{"model": "image embedding model", "train_examples": 45211, "image_size": 96, "translate": 0.12, "depths": [3, 6, 6], "stem": "deep", "avg_pool_shortcut": false, "am_softmax_margin": 0.2, "residual_init": "zero_last", "muon_scale": "original", "adamw_lr_other_params": 0.0016, "lr_schedule": "poly", "final_lr_fraction": 0, "warmup_steps": 130}
Rows from block 9 of a small image embedding model, named by matrix and row number. Rows with one number belong to one channel. Each number is 128 + 32 x the weight over its row's rms, rounded and kept within 0 to 255. All counts start at 0. After the name is the row's rms in percent of the matrix's.
After each channel's rows are labels from the 100 images, of 14976, where the channel reaches its highest value: "strongest on" is what is common among them. Only what is clearly more common there than usual is listed. The data: photos of plants and fungi (iNaturalist).
# convs1: grouped (8 groups) 3x3 conv, stride 2 (model.blocks.9.convs.1.weight, 216x27x3x3, each kernel summed), inputs within the group 0-26
# convs2: expand pointwise conv (model.blocks.9.convs.2.weight, 432x216x1x1, transposed), outputs 0-86

convs1.66 102 [146 112  89  94 119 157 106  99 168  94 124 139 124 103 172 179 152 134 187 150 159  93 175 176 105 140 174]
convs2.66 095 [140 110 126 150 104 182 118 123 129 200 125 162  93  66 102 149  88 136 145 147 161 122 183 153 112 119 132  68 142 111 114 182 131 205  61 122 144 146 127 132 120 111 131  68 168 109 112 109 137 117 121 150 150  74 141 168  78  96 130 133 128 125 105  85 173 125 124 124 176 102 140 120 192 122 135  92  93 157 105 191 135 131  79  93 151 110  98]
strongest on: order Asterales; family: Asteraceae

convs1.57 057 [ 78 112 135 111  99 121 151 111 104 122 164 132 161  97  94 106  56 174  72 144 140 105 149 139 151  60 118]
convs2.57 094 [ 57  69  94  78 107 114 160 121  85 133 156 134 129 118 145  57 162 153 119 132 125 104 163 170 100 116 136 160 101 142 164 128 160  96 116 142  81 128  74 144 146 156 153 105 110 121 117 178 130 123 128 114 135 124  97 139 121 125 114 165 136 133 132 135 128 175 128 124 150 138 174  64  75 153 110 147 148 129  89 180 117 144 159  64  89 146 131]
strongest on: order Asterales; family: Asteraceae

convs1.109 077 [103 200 134  81 124 148 121 119 101 122  76  93 138 108  75 146  93 128 120 156 107 132 166  60 104 105 157]
convs2.109 099 [ 96 147 203 147 103  51 151 166 106  97 128 139 167 142 127 154  36 133 141 108 130  87 119 155 145 128 158  79 149 168 103  81 120 133 120 115 142 124 191 153 134 149 144 135 149 109 130 107 148 135 124 123 111 142  97 125 148 145 149 114 101 180 108 130  78  68 168 120 173 135 171 138 127  96 122 131 134 133 113 182 135 143 101 142 118 108  88]
strongest on: order Lamiales

convs1.103 109 [151 172 111 100 136 181 115 143  82 145 130 201  94 121 128 146  84  71 128  81 121 128 152 182 152 136 138]
convs2.103 094 [150 146 146 188 138  87 168 135 114 170  46 130 151 110 142 148 133 110 146 150 153 107  76 135 139 146 159 145 109 116 112 141  86 142 111  73 144  77 144 142  83 149 102 145 114 170  90 146 113 124 146 140 126 142 138 113 116  97 200 141 166  81 102 125 103 140 129 110 159  98 144 111 130  52 168 164 155 136  93 109 156 120 134 145 137 118 137]
strongest on: order Lamiales

convs1.127 068 [122  96 178 140 160  80  92  57 104 118 141 143 207  89 136 173 127 135 117 116 138 113 102 103 145  96 114]
convs2.127 099 [124 116 201 116  74 105 142 119 174 150 113  68 120 199 191 113 176 129 101 127 117 131 109  97  68 146 119 121 111 129 157 145 111 198 144 154 150 106 107 148  90 151 119 218 146 174  94 170 194 121  94 119 124 180 130  68 151 148 224 118 112 150  63  93 153  76 105  82 132 162 100 160 121 152 136 165 141 170 121 124  84 147 132 127 110 138 132]
strongest on: order Lamiales

convs1.172 125 [117 124 109 132 103 225  87 129 163 137 175 136 107  90  91  99 151 103 108 185 126  86 113 125 148 133 152]
convs2.172 104 [123  37  98 102 117 169 138 105  81 159  96 102 139 121 126 122 132 156 103 142  58 161 132 103  69 143 109  84  99  93 107 119 141 124 184 130 179 104 137  49  91 117 108  91 132 144 185 113 107 145 110 172 193 105  93 105 179 125 144 143 136 152 124 148 124 137 168 136 133 105 102 170 115 141  97 179 168 124 111 185 143 109 158 116  77 112  88]
strongest on: order Asterales; family: Asteraceae

convs1.89 120 [105  89 151 118 126 154 106  70 158 118 152 221  72  86 110 115 136 150 120 103 106 130 143 107 108 142 171]
convs2.89 107 [128 139 113  93 158  99 123 128 137 160  81 126 137 149 118 122 130 122  66 140 154 125 125 140 173 121 176  98  94  85 106 157 105  92 107 177 135 148 117 132 113 132 142 146 145 152  94  90 135 149  55 143  91 195 207 113 124 103 111 100  84 104 124 131 110 132 117 117 178 152 138  82  87 166 142 181 107 167 160 129 115  70 137  95 138 140 226]
strongest on: order Asterales

convs1.6 119 [139 133 114 135 149 140 124 163  93 146 140 176  56  82 155 130 163 139 117 111 168 193 104 119  75  80 117]
convs2.6 108 [125 157 168 137 146 110  85 149 147 112 101 232 115 103 145 146 109 117 136 102 110 155 143  55 155 149 158  94 184 133 125 158 117 182  83 148  81 166  70 106 115  98 186 127 175 128 136 123 103 117 126 135 148 116 177 124 119 115  82 153 147 113 104  91  77 118 140  77 126  54 116 106 127  96 101 128 133 197 125 180 121 109 135 110  86  95 160]
strongest on: order Asterales; family: Asteraceae

convs1.128 096 [119 156 125  85 119 223  94 122 139 121  91  93  92 106  90 112  80 133 123 125 151 143 117 102 129 181 169]
convs2.128 102 [124 123 100 113 122  79 123 174 122 108 130 152 181  93 133 200  68 113 163 178 146 101  96 135 111 167 160 118  50 126 142  84 166  65 154 100 126  92 154 115  88 124  88 195 118 150 133 149 103 148  73 166 143  67 101 151 130 131 195 161 130 120 121 114  98 135 191  94  76 146 122  73 177  84 216 182 166  91 122 122  98 158  93 131  63  96 112]
strongest on: order Lamiales; family: Plantaginaceae; text has "speedwell"; text has "veronica"

convs1.61 063 [184  93 130 152 139 134 124 144  77 139 114  66  94  90 124  65 141 144 109 159 122 103  99 167  95  84 163]
convs2.61 092 [103 159 122 158 168 157 163 140 122 105 130 153  94 125 151 163 151 127 106 125 111  90 182 195 203 115 121 188 108 159 161 133 133  91 109 167 127 131 142  78 115  81 147  82 161 154 144 115 131 146 124 106  78 170 121 123 113 137 116 126 124 116 106 136 132 149 126 141 123 145 137 196  37 143 144 192 116 160 124  84 137 194  94 106 107 103 142]
strongest on: order Asterales; family: Asteraceae

convs1.133 054 [123 156  95 103 133 168  88 166  87  74 158 117 135  79 116  79  92 141 119  63 146 117 168  97 158 133 132]
convs2.133 092 [ 61 150  99 171 143  86  66 139 113 206 102 123 166 153 158 157 128 106 161 180 129 130 103 165 121 157  88 152  75  51 129 125 122 111 102  81 181 154 138 182 115 167 150 160 179 125  64 132 138 168 141 117 121  99 120 178 185  96  86  96 129  77 165 101 165 125 101 129 116 156  61  92  74  82 143 103  85 150  71 147  88 145  97 131 110 141 160]
strongest on: order Lamiales; family: Lamiaceae

convs1.121 073 [204 145 111  84 154 151  92 107 142 100 113 174 121 136 103  87  78 151 177 140 125  66  96 118 135 128 122]
convs2.121 096 [134 126 177 107 141 139 134 123  95 137 158 163 131  96 143 182 124 105 195 166 152 105 112  99 114 137  77  98  61 194 137 103 141 116  95 182 182  99 163  79 162 146 188 135 186 136 109  56 218 152 160 100 190 159 143 156 166 124  77 148 134 107 112 128  99 115 103  86 121 140 148  72 116 107 170 152 151  92 111 128 122 147 150 155 173  90  50]
strongest on: order Lamiales

convs1.27 084 [ 72 141 100 178 131 159 117 138 134 126  77 167 102 152  94  81 177 163 190 133 162 133  96 105 116 108 112]
convs2.27 105 [106 144 148 128 178 143 118 119  98 135 134 152 121 150 184 100 117  99 193 154 165 108 133 123 132 179  76 188 127 182 124  91 109 141 116 127 163  82  72 180 138 149 148  90 133 111 103 124 134 152  40 155 124 113  98 136 124 185 114  82 173 166  50 156 109  98 117  74 181  69 107 181 137 146  96  86 176 178 134 115  80 158  81  76 111 146 116]
strongest on: order Asterales; family: Asteraceae

convs1.166 130 [ 97 141 171 152  82 102 120 129 219 119 112 145 132 136 152  63 124 125 137 175 110 144 170 112 174 110 128]
convs2.166 102 [154 137 109 134 127 118 135 119 104 116  72 206 181 149 136 192 102 221 163 128 125 153 103 149 144 112  73 151 123 173 147 137 184 108 153  85 105 163 127  58 128  91  68 147 119 161 180 152 176  79 129 109 113 131 136 182  93  88 195 123 147 105 175 143 160  72 101 109 105 159 125 103 161  44 126 135 153 116  95 171 101  84 188 115  93 115 124]
strongest on: order Asterales; family: Asteraceae

convs1.119 073 [ 91 154 156 127 141 137  81 124 153  71 169 141 152 105  85 109 106 132 140  89 126 116  57  77 100 129  78]
convs2.119 095 [124 124 115  70 182 114 119 104 165 102 139 130 109 172  91 160 175 145 114 173 148 100  60  86 152 112  96 162  96 127 170  92 120 169 111  90 130 168 100 120  29 142 103  90 117 112 121 136  80 152 124 114  97 116 131 125 125 124 137 117  91 138 103 137 145 198 108 144 122 102 132 110 107 116 166 114 144 174 112 155 128 155 106 115 131  69  92]
strongest on: order Lamiales

convs1.11 089 [133 104 187 109 163 157 148  88 130 105 100 137 183 157 123 149  60  61 110 125 129  87 162 154 137 141 141]
convs2.11 105 [ 53 178 133 146 124 106 100 102 205 148  92  99 125 116  79 124 108 139 162 107  75 158 104 146 132 190  57 170  81 114 104 136 137 131 108  90 131 156 150 120 142  61 154 144 103 145 107 115 173 136 180 115 115 110 121  83 163 129  91 140 168 106 164  92 148 104  84 155  83 134 196  83 113 139 177 115 137 174  84 123 144 151 121 127 143 108 115]
strongest on: order Lamiales

convs1.25 118 [106 100 160 127 130 112 125 114 169 136 101 118 138 132  88 168 139 128 169 181 151 134 141  62 215  86 124]
convs2.25 100 [177  69 150 110 184 124 163 145 113  85 153 151 152 110 103 103 139 188 115 123 163 131 164 119  75 130  62 105 175 178 129  76  95 156 113 165 159 190 116  82 175 136 177 115  87 146 126 116 129  92 180 126 145 120 192 106 122 191  58 148 124 163 123 121 151  98 153 122 131 176 134 100 134 132 132 125 115 100 106  65 124 134 148 109 100  80  93]
strongest on: order Lamiales; family: Plantaginaceae; text has "speedwell"; text has "veronica"

convs1.120 161 [119  89 111 176 141 144 123 173 204 128 126 110 108 111  73 118 133 120 123 121 198 114 107 132 130 198 147]
convs2.120 116 [116 113 161 178 148 123 117 129 133 138 127  85  62 119 133  96 153 135 127  60  89 127 170 175 164 131 171  94  93 118 126 157  86 135  36 187 113 117 116  94 117 160 110 136 151 105 170 137  92 143 155  92 127 129 140  99 138  92 124 153 139 180 140 128 142 111 147 136 115  74  51 144 107  86 111 182 105 176 157  69 166 225 136  71 136 129 115]
strongest on: order Lamiales; family: Lamiaceae

convs1.5 122 [133 120 141 132 118  97 122 127 115 116 116 143 100 103 148 128 112 181  57  63  92 190 154 166  72 152 111]
convs2.5 099 [ 93 157  41 174 144 197 179 162 123 129 192 135  83 130 171  98 144 160 111  93 159 139 170  91  94 134 110 110 136  93 150 116 114 161 191 155 111  90  97  57 147 143 135 132 172 122 152 185 120 154 132 163 120 129 157 160  85 118 155 140 113 141 162 152 139 151  93 156 111 148 108 112  85 117 173 204  55 129 126 132  85 224 182 173  77 113 133]
strongest on: order Asterales; family: Asteraceae

convs1.130 063 [ 84 197 135  85  90  99  61 104 126 115 174 161  99 120 145 112 135 142 126 152 121 124 125 106 197 117 106]
convs2.130 098 [101  92 129 104 190  97  69  79 153 125 150 110 107 135 142 123 104 130 176 132 149  89 109  96  91 146  82 112 133 109 152  97 146  77  97 139 158 128 152 182 104 173 115 123 148  63 100 108 101 153  75 164 111 114 158 221 137 137 128 138 187  79 110 113 100 114 157 140 121 114 188  93 164  95 136 145 158 137 113 164 110 114 150 142  83 115  86]
strongest on: order Lamiales

convs1.110 087 [128 136 117 143 185 111  90 186 181 159 144 136 114 104  78 103 121 111  92  95  76 126 131 130 139  72 175]
convs2.110 094 [151 141 115  74 143  98 174 136  33 113 136 156 149 117  81 146 136 127 156 102 153 184  81  99 135 144  75 108 154 140 146 126 168  80  95 142 123 127 132  83 132 122 114  99 121 168 154  75 153 149 101  86 204  85 158 105 136 151 137 183  99 125 138 129 166  74 121  99  97 137 127 128 106 150 155 135  71 158  76 115 159  99 129 172 212 128 166]
strongest on: order Lamiales

convs1.183 147 [140 105 158 183  95  98  94 191  93 123 142 172  93  91  95  97  93 166 104 129 123 103 108 144 185 120 128]
convs2.183 111 [ 87 142 128 112 172 124 103  48 134  93 190 116 112 138 130 170  72 115 134 125 142 112  65  87 128  98 141 161 119  86  87 142  99 144  95 173 156 130 101 128 110  64 131 101 169 119 133 118 144 154 111 183 116 134 177 128  94 186 149  93 144  91 119 114 117 138 132 157 184 115 119 138 170 154 142 108 179 129  99 140  36  37 146 172 121 113 178]
strongest on: order Asterales; family: Asteraceae

convs1.10 111 [ 99 111 125 128 121 154 116 163 123 153  82  63  97 112 179 139 108 142 200 128 114 112 149 109  89 198 115]
convs2.10 104 [116 108 158 124 178 181 114 103 149 159 108 190 140 107 125  73  86 183  96 163  76 166 128  65 130 140 147 162 146 154  97 150 109 115 144 126 174 112  68 114 121  97 124 115 115  73  94 171 121 147 131 110 116 171 135 109 126  87 117 115 129 102 150 142 101 117 102  97 107  88  63 143 164  64 141 143  97 171  43 123  57  89 146  89 146 199 196]
strongest on: order Lamiales; family: Plantaginaceae; text has "speedwell"; text has "veronica"

convs1.44 080 [105 127  49 114 142 116 141 155 150 145 100 114 115 125  76 125 171  64 178 118 117  61 162 119 150 137 121]
convs2.44 092 [123 190 116 153 117 112 103 155 120 145  94 140 108 125 142 116 186 112  99  93 154 127 118 114  75 127 154 111 121 113 157 128 103  71 131 143 147  84  94  90 108 146 154 139  51 181  97 142 119 180 160 100 169 121 153 109 150 101 132  92  93 104  96  94 157 147 128 144 128 161  80 203 105 147 139 147 194 117 139 105 109 131 216 191 173 164  96]
strongest on: order Asterales; family: Asteraceae

convs1.7 151 [120 140 154 105 156 113 155  89 112 124 107 104 176 152 106  98 144 121 240 142 116  81 127 158 158 120 140]
convs2.7 106 [101  69 166 152 115 198 130  78 136 136 124 132 144 165 157 169 203 135 101 136 196 200 154 149 147  87 185 151 160 109 107 125  78 158 108 140  99 137 146  96 177 141 131 127 124 149 113 124 108 152 131 147 124 143 116 166 151 172 196 144 128  94 119  94  39 172 161 184 117 147 227 112 110 155 128 149  94 151  88 144 174 130 115 143  83 206 128]
strongest on: order Lamiales; family: Plantaginaceae; text has "speedwell"; text has "veronica"

convs1.73 065 [ 93 119 123 141  79 126  80 135 151 145 151 101 107 186  87 200 159 163 154 128 123 125 112 133 105  73  83]
convs2.73 092 [119 117 168 124 128 140 173 122 130 176 159 108 134  81 135 148 155 142 104 131 173 123 156 133 130 153 158 110 108 131  62 120 143 123  86 106 156  75 120  59 122 126 152 112 137 123 127 143 111  85 114  71 185 159 105  64 131 190  66  99 105 111  94  72  92 156 161 102 169 135 146 108 172  97 141 135 163 138 100 165 143 118 106  95 139 136 138]
strongest on: order Asterales; family: Asteraceae

convs1.46 084 [ 93  97 114  98 157 123 151 122  79 109 134  55 120  90 103 148 119 126 122 145  81 101 187 108 128  72  86]
convs2.46 100 [ 94 116 139 153 145 169 102  78 127 140 137 104 109 153 114  79  85 109 112 134  66 131  66 215 157 127  66 153 118 107  85 107 165 137 113  95  93  94  79 141 151 134 225 135 143 147 152 174 161 187  83 137 134 110  81 123  97  86 107 147 111 156 147  94 130 117 121 120  93 162  64 122  78 126 109 147 154 146 157 156 134 124 113 150 104 105 222]
strongest on: order Asterales; family: Asteraceae

convs1.174 088 [130 141 187 182 137  85 112 142 132 130 107 127 132 163 188 168 159 156 165 113  72 128 157 131  78 106  93]
convs2.174 091 [ 96 153  81 133 111 135 160 153 229  85 150 140  50 123 140  97 111  97 128 140 119 114  73 143 173 144 151 115  82 154 130 115  88  90 103 110  81 128 121 158 110 176 151 146 135 140 153 114 111 161 151  93 158  97  71 158 135 179 139 143  63 142 126  70 165 174 131 123 108  96 122 132 126 160 142 116 174 142 173 133  57 137  85 104 127 128 151]
strongest on: order Asterales; family: Asteraceae

convs1.28 116 [117  94  99 147 191 114 118 143 113 100 119 103 108 159 118 134 109 128 146 158 111 133 228 154 157 131  64]
convs2.28 097 [124 119  89  91 119 143 136 135 120  95 148  89 119 127 103 140 101 182 147 194 158 123  77 157 128 107 121 127 147 100  98  87 143 157 119 174  76 138 161 105  97  96 123 176 121 157 104  87 178 144 141 141 112 148  72 136  80 102 158 122 166 147 178 139 121 132 153 140 123 136 140 173  75 126  77 145 172 148 146 130 103  98 160 141 106 136 122]
strongest on: order Asterales; family: Asteraceae

convs1.80 076 [ 74  86 138 100 135  79 157 134  97 163  93  94  81 151 112 125 171 164 164 168 129 118 145 187 121  96 120]
convs2.80 098 [137 108 178 146 157 149  90 101 113 147 149 104 158  87 120 133  51  87 190  92  94 136 129 169 118 130  99 182 129 121 117  94 144 116 126 114 114 129 114 128 133  88 165  76 135 121 164 123  70 172 142 103  88 143 119 122 191 134 110 139 144 150  85 113 119 125 106 184 183 103 105 164 142  91  87 150 180 118 159 116 111 103 124 135 179 165 204]
strongest on: order Asterales

convs1.165 156 [106 135 123 116 139 118 125 118 121  84 227 119 191  75  93 151 134 126  70 120 155 146 150 143 125 155 113]
convs2.165 113 [ 89 186 142 157 116 166 154 118  84  83 146 168 143 129  97 136  98  95 183 118 178 145 179 150 103 136 136 152 152 149 133  90 120 129 127 168 187 108  85 177 137 141 143 145 213 207 169 168 148 157 180 105  97  83 140 141 160 163 119  96 154  93 112 116  81 167 210 130 167 122 148 136 129 141 138 148 106 139 112  92 128 117  73 171  83 126 104]
strongest on: order Lamiales

convs1.97 117 [116 153 178 144 148 186 120 104 158 212 131 155 137 150 106  97  98 138 114 109 146 102 184 102 103  97 158]
convs2.97 109 [177  96 190 133 154 114 128 136  97 140 128 185 144  96 129  68 135 113 116 127 152  89  96 122 157 159 109  87 176 164 153 163 211 131 114 169 171 160 194 182 112 200 180 196 122  97 108 132 182 132 147 201  73 156 118 134  75 110 135 172 193 135 121 143 114 143 179 131 107 143 179 160 128  89 128 143 125 135 139 143 158 140 141 160 127 122 112]
strongest on: order Lamiales; family: Plantaginaceae; text has "speedwell"; text has "veronica"

convs1.186 125 [ 95 144 145 130 142  64  92 124 129 136  91 146  57 168 117  81 108 160 101 118 166  90 187 103 148 126 127]
convs2.186 102 [184 144  99 118 139 113 125 168 139 109  91 122 164 135 112  88 187 135 177  80 184 169  89 178 176 181 135 110 125 122 120 147 161 179 115 151 192 177 146 100 173 113 145  88 145 162 124 103  92 101  79  97  88 121 163 148 140 176 181 151 186 115 107 121 126  98  73  82 160 178 143 108 101 135 133 132 121  88 140 104  86 113  95 110 144 127 128]
strongest on: order Asterales; family: Asteraceae

convs1.40 116 [ 58 148 109 123 137 111 149 170 125 148 103 131 135 112  67 158 169  70 135 128 106 155 194  93 142 101 151]
convs2.40 102 [128 104 156 175 131 139 175 130 125  94 181  89 110 102 110 185 178 117 155 164 114 126 200  97 148 131 127 152 151 139 111 129 139  89 144  80 129 141 110 122 125 170  92 192  94  77 117  70  84 135  93 166 130 116 130 139 130 142 121 149 136 123 107 181 176  70 140 152 190  95 138 172 164 139 120  85  86 166 108 138  91 118  90 166 136 140 132]
strongest on: order Asterales; family: Asteraceae

convs1.131 053 [117 145 141 113  58 145 108 137  68 139 143 133 116  86  81  82 108 109 127 130 185 134 190  95 131  89 151]
convs2.131 092 [179 138 149 155 143  80 113 143 154 135 145  94 127 128 122 142 138 158 146 142 134 135 148 104 120  87  30 124 142 160 132 147  79 138  72  67 170  76 201 142 131 150 124 162 170 185 109 108  50 143 135 162 106 164 131 113 175  81  97 110 126 128  93 135 176 137  79 110  87  53 112 165 105  82 124 136 123 131  74 165 108 130 123 134  89  82 113]
strongest on: order Lamiales

convs1.48 081 [ 83  82 102 106 136 153 119 149  83  88 124  63 108 116 154 171 109  89 125 126 112  94 201  91 136 115 126]
convs2.48 100 [114 107 140  69 125  52 106 110 103 171  73 113  84 149 127 105  90 135  80  78 107 139  84 100  82 127 138  91 107 122 118 132 132 118  90 137 115  64  88  73 110 171  98 142 116 120 103 142  94 142 141  77 113 132  92 166 135 156 141 108 141 160  79 122 134 198 139 167 161 138 140 128 159 155  90 143 175 136 126 107 132  80 127 122 144 135 133]
strongest on: order Asterales; family: Asteraceae

convs1.64 067 [ 92  71 110  77 104 120 146  97 103 154 147 103 114 121 168 117 101 142  69 141 125  59 149 116 162  88 165]
convs2.64 098 [180 139  98  96 186 144 139  77 155 206 100 112 138 136 154 142 123 126 174 130 148 113 139  74 103 135  85 107 148 103 153 130 113 130  90  42 109 101 125 106 183 168 151 156 161 114 168  97 122 192 188 100 136 195 103 103 110 126 115 134 127 111 177 121  68  81 121  96  63 149 117  94 108 114  68  55  80 104 125 181 154 112 162 129  95  98 143]
strongest on: order Asterales; family: Asteraceae

convs1.167 125 [124 102 183 157 183 160 124 114 106 133 146 168 132 115 139 103 108 199 106 195 119 109  92 112 109  75 130]
convs2.167 103 [120  97  91  95 131  82 151 129 124 146  43 135 140 147 128 110 148  25 138 168 139 174 113 107 155  79 123 109  62 117 134 149 134 165 124 142  89 106  86 173 116 101 178  75 130 167  65 143 134 168 124 175 132 138  53 101 146 146 108 146 169  99 139 133 110 128 116 127  91 126 197 166 154 136 175 143  85 109 128  45 138 140 105 113 150 124 162]
strongest on: order Asterales; family: Asteraceae

convs1.4 061 [104 100 115 154 133 114 139 126 150 123  69  93  93  85 156 123 129  73 163 145 138  45 158 133  96  88  97]
convs2.4 094 [148 125  95  98 110  94 133 146 105 120 125 126 115  93 116 156 142  86 148 106 143 116  80 136 157 142 148 102 104 133  76 149 104 151  88 156 103 156 122 157 113 157 167 166  83 138  75 216 156 144 140 148  71 107 146 172 113 118  37  91 132 136  33 138  91  95 129 206 120 146  97 151  75 124 107 129 102  87 123 173 101 183 138 124 124 116 200]
strongest on: order Asterales; family: Asteraceae