{"model": "image embedding model", "image_size": 96, "activation": "relu", "drop_path": 0.1, "am_softmax_margin": 0.2, "momentum": 0.95, "adamw_lr_other_params": 0.0016, "lr_schedule": "poly", "adamw_weight_decay_other_params": 0.05}
Rows from block 2 of a small image embedding model, named by matrix and row number. Rows with one number belong to one channel. Each number is 50 + 12 x the weight over its row's rms, rounded and kept within 0 to 99. All counts start at 0. After the name is the row's rms in percent of the matrix's.
After each channel's rows are labels from the 100 images, of 14976, where the channel reaches its highest value: "colour at peak" is the nearest of a few named colours to the mean colour under the peak. Only what is clearly more common there than usual is listed. The data: photos of plants and fungi (iNaturalist). In brackets: how many of the 100, against the usual share in percent.
# convs1: grouped (16 groups) 3x3 conv (model.blocks.2.convs.1.weight, 96x6x3x3), inputs within the group 0-5, a 3x3 kernel for each
# convs2: expand pointwise conv (model.blocks.2.convs.2.weight, 192x96x1x1, transposed), outputs 0-191

convs1.53 098:61 41 38 39 61 57 53 49 46 41 55 65 51 46 53 44 47 44 48 46 37 65 47 49 36 61 43 68 43 43 60 57 33 63 82 45 54 61 43 60 27 40 59 42 61 66 64 22 64 43 34 57 74 66
convs2.53 102:68 40 45 54 46 53 43 66 46 53 63 59 54 32 78 67 38 41 50 56 52 29 70 57 76 51 43 67 60 60 44 47 51 43 41 39 47 32 48 35 59 70 55 46 52 51 22 40 45 34 64 60 51 60 47 63 40 31 43 44 51 45 41 25 61 70 49 76 47 67 35 61 33 65 62 37 54 24 60 57 62 42 21 69 43 37 45 32 63 51 36 56 61 41 39 51 22 45 56 55 63 38 62 44 28 40 50 50 55 21 37 53 59 55 46 44 43 50 38 53 49 25 59 57 62 46 56 42 64 42 43 55 59 46 75 47 50 47 64 46 48 41 38 49 42 53 58 51 64 57 59 27 40 71 45 61 46 61 65 59 59 76 48 63 37 29 62 59 68 44 54 50 37 60 45 41 59 77 50 65 48 60 56 59 61 48 41 53 51 57 38 50
colour at peak: pink (25 vs 5.6)

convs1.3 079:26 47 44 41 50 40 36 65 42 45 53 44 37 54 35 38 37 37 50 38 77 45 48 45 37 45 44 57 57 29 46 58 53 52 45 27 56 42 36 46 47 55 49 76 36 42 25 45 40 71 35 44 36 32
convs2.3 094:59 71 61 48 45 57 59 55 40 63 57 31 54 63 54 52 46 55 60 31 43 40 34 50 36 63 43 51 63 51 62 64 66 32 54 60 75 52 55 51 39 24 46 66 50 63 76 47 28 38 54 43 22 60 55 21 40 59 60 42 57 52 53 58 43 72 53 62 57 46 52 66 44 37 43 47 47 64 41 49 44 50 47 36 58 60 56 46 66 66 48 33 50 35 48 26 50 64 38 26 56 29 35 31 23 38 45 56 33 50 48 54 62 20 64 45 56 62 40 50 54 63 67 31 27 28 36 37 39 70 48 34 57 46 48 44 66 44 63 51 51 58 55 41 38 55 39 51 73 30 30 56 43 57 57 69 42 41 39 48 41 57 53 67 45 37 55 42 53 55 54 52 47 71 44 37 53 56 73 58 66 47 55 64 60 33 49 62 53 40 49 57
colour at peak: black (28 vs 6.2)

convs1.30 090:51 52 44 36 42 39 36 41 31 40 63 42 55 34 64 47 44 36 46 50 57 53 30 53 48 64 60 51 38 50 69 55 46 59 64 53 84 48 72 57 54 59 45 48 49 41 50 41 65 38 63 64 73 77
convs2.30 101:55 51 44 50 59 52 36 33 52 56 65 32 40 48 63 47 58 33 70 67 37 59 49 51 41 58 60 46 38 58 62 52 57 37 45 58 60 42 42 90 43 77 55 61 66 56 58 55 60 44 40 46 52 33 61 58 51 35 37 28 44 56 68 50 44 62 52 57 59 61 44 31 54 63 67 48 68 50 53 81 47 43 46 55 46 33 50 64 77 46 61 35 48 62 48 37 55 51 55 59 48 38 58 36 59 41 58 46 56 47 32 48 48 54 50 67 55 57 60 60 29 44 74 55 53 56 67 60 51 33 69 42 44 48 68 24 42 26 62 46 52 46 57 36 42 50 67 56 56 51 61 39 52 38 60 46 46 54 55 39 60 45 59 29 34 51 48 42 60 28 58 46 69 51 70 34 94 57 56 66 19 52 47 63 46 53 39 65 58 63 44 65
colour at peak: pink (30 vs 5.6); white (26 vs 1.7)

convs1.93 110:28 37 49 47 48 49 57 59 65 54 53 42 38 47 62 52 45 52 47 37 45 55 44 38 57 54 48 38 50 68 45 26 46 72 62 39 46 50 60 59 15 50 85 59 45 72 58 56 32 43 53 69 57 53
convs2.93 109:41 29 57 63 56 64 49 49 67 45 55 44 50 35 51 46 57 76 59 62 53 74 54 45 54 60 54 27 63 46 59 46 48 73 41 58 43 39 49 40 58 43 48 77 57 57 52 80 64 40 43 49 59 60 53 55 39 55 48 49 55 45 22 38 45 36 51 51 48 48 64 73 58 42 61 41 56 48 20 45 47 64 33 40 37 50 46 43 51 34 65 71 43 32 50 48 30 37 50 63 55 35 50 46 53 35 43 44 57 53 59 64 57 56 33 51 40 74 24 38 26 45 39 55 41 57 56 48 53 48 40 67 26 41 65 32 45 45 61 44 67 58 55 42 67 36 47 67 43 33 49 35 52 47 58 48 48 58 42 86 63 34 72 29 44 57 60 68 51 67 52 32 40 45 44 54 45 60 70 49 55 43 70 43 30 28 41 51 67 55 61 45
colour at peak: grey (68 vs 43.2)

convs1.52 099:63 39 56 62 38 59 63 39 45 38 49 40 62 38 49 68 50 76 68 55 53 45 48 57 35 48 34 37 59 35 64 28 32 71 50 38 31 60 46 64 57 43 48 63 61 64 37 47 49 42 46 57 56 25
convs2.52 100:72 42 47 60 36 50 42 50 62 45 64 45 26 54 58 61 33 45 49 45 40 62 53 39 51 49 32 43 68 51 68 42 44 35 44 37 29 59 49 39 51 43 54 58 63 67 53 60 58 39 40 60 58 57 50 63 55 49 24 44 67 46 41 69 50 40 36 73 24 36 28 57 64 47 73 61 67 36 42 54 44 44 48 59 39 51 65 48 62 59 34 40 37 46 47 43 42 58 66 67 36 85 61 31 50 55 65 45 69 77 46 39 34 45 53 37 55 54 42 47 28 43 73 44 52 48 58 62 32 56 55 51 38 38 56 50 62 67 77 54 55 56 44 69 38 36 52 83 34 66 54 29 47 49 56 67 44 51 70 59 68 52 36 31 38 53 52 51 60 53 44 44 62 59 66 48 62 43 46 28 72 57 53 41 56 39 40 52 56 52 50 55
colour at peak: red (46 vs 0.1)

convs1.26 083:70 80 55 45 34 58 58 50 64 40 52 61 22 66 51 42 37 30 37 44 52 45 59 55 59 50 41 35 44 46 41 35 47 34 55 32 54 54 43 50 47 52 35 56 48 34 13 47 45 50 35 49 48 50
convs2.26 095:34 59 34 34 70 64 48 69 20 41 47 48 26 78 36 47 64 42 53 62 59 53 59 48 51 64 45 59 55 47 69 25 49 26 35 47 41 40 46 56 55 46 21 35 57 43 47 47 63 49 47 30 63 26 61 40 59 44 55 50 32 76 50 40 48 43 50 46 36 45 53 67 28 49 55 35 47 44 38 51 69 41 36 59 44 51 58 42 54 51 42 44 46 79 47 61 62 35 51 64 66 81 65 61 55 53 44 34 55 58 60 63 47 49 56 35 52 51 48 47 48 51 56 72 43 67 43 64 55 35 66 62 39 51 54 58 48 47 53 41 50 45 62 34 71 48 61 73 36 79 84 64 44 51 48 48 40 55 53 49 40 47 61 42 64 59 48 46 67 57 68 54 48 36 60 59 41 34 47 58 38 48 66 51 43 61 65 63 67 56 56 39
colour at peak: brown (71 vs 34.7)

convs1.70 103:30 37 28 56 45 53 55 61 76 37 44 42 50 43 52 47 61 46 46 52 45 52 46 49 66 49 32 69 34 27 69 25 55 38 51 81 51 42 51 55 57 54 57 58 44 42 28 59 47 46 50 50 62 69
convs2.70 104:57 55 39 57 66 36 53 55 36 38 40 55 50 51 46 62 65 48 21 53 71 61 38 42 44 47 51 63 76 61 63 39 48 36 66 62 47 47 45 54 58 41 42 30 44 50 44 39 54 49 66 53 44 39 64 32 18 58 51 60 45 60 33 44 53 54 68 46 74 45 58 49 51 38 26 64 47 38 59 59 77 54 38 35 43 40 26 40 39 58 61 75 50 51 81 39 65 65 71 26 42 51 42 65 66 43 34 65 71 60 41 56 59 49 57 58 47 49 63 47 59 41 42 54 43 69 33 38 58 61 61 61 60 66 73 43 38 54 69 50 54 44 48 55 51 71 52 60 26 31 56 29 59 50 53 51 51 52 43 48 54 44 56 65 57 48 68 62 58 34 40 59 45 49 37 45 36 40 59 34 38 75 58 35 37 63 40 41 44 59 43 49
colour at peak: grey (71 vs 43.2)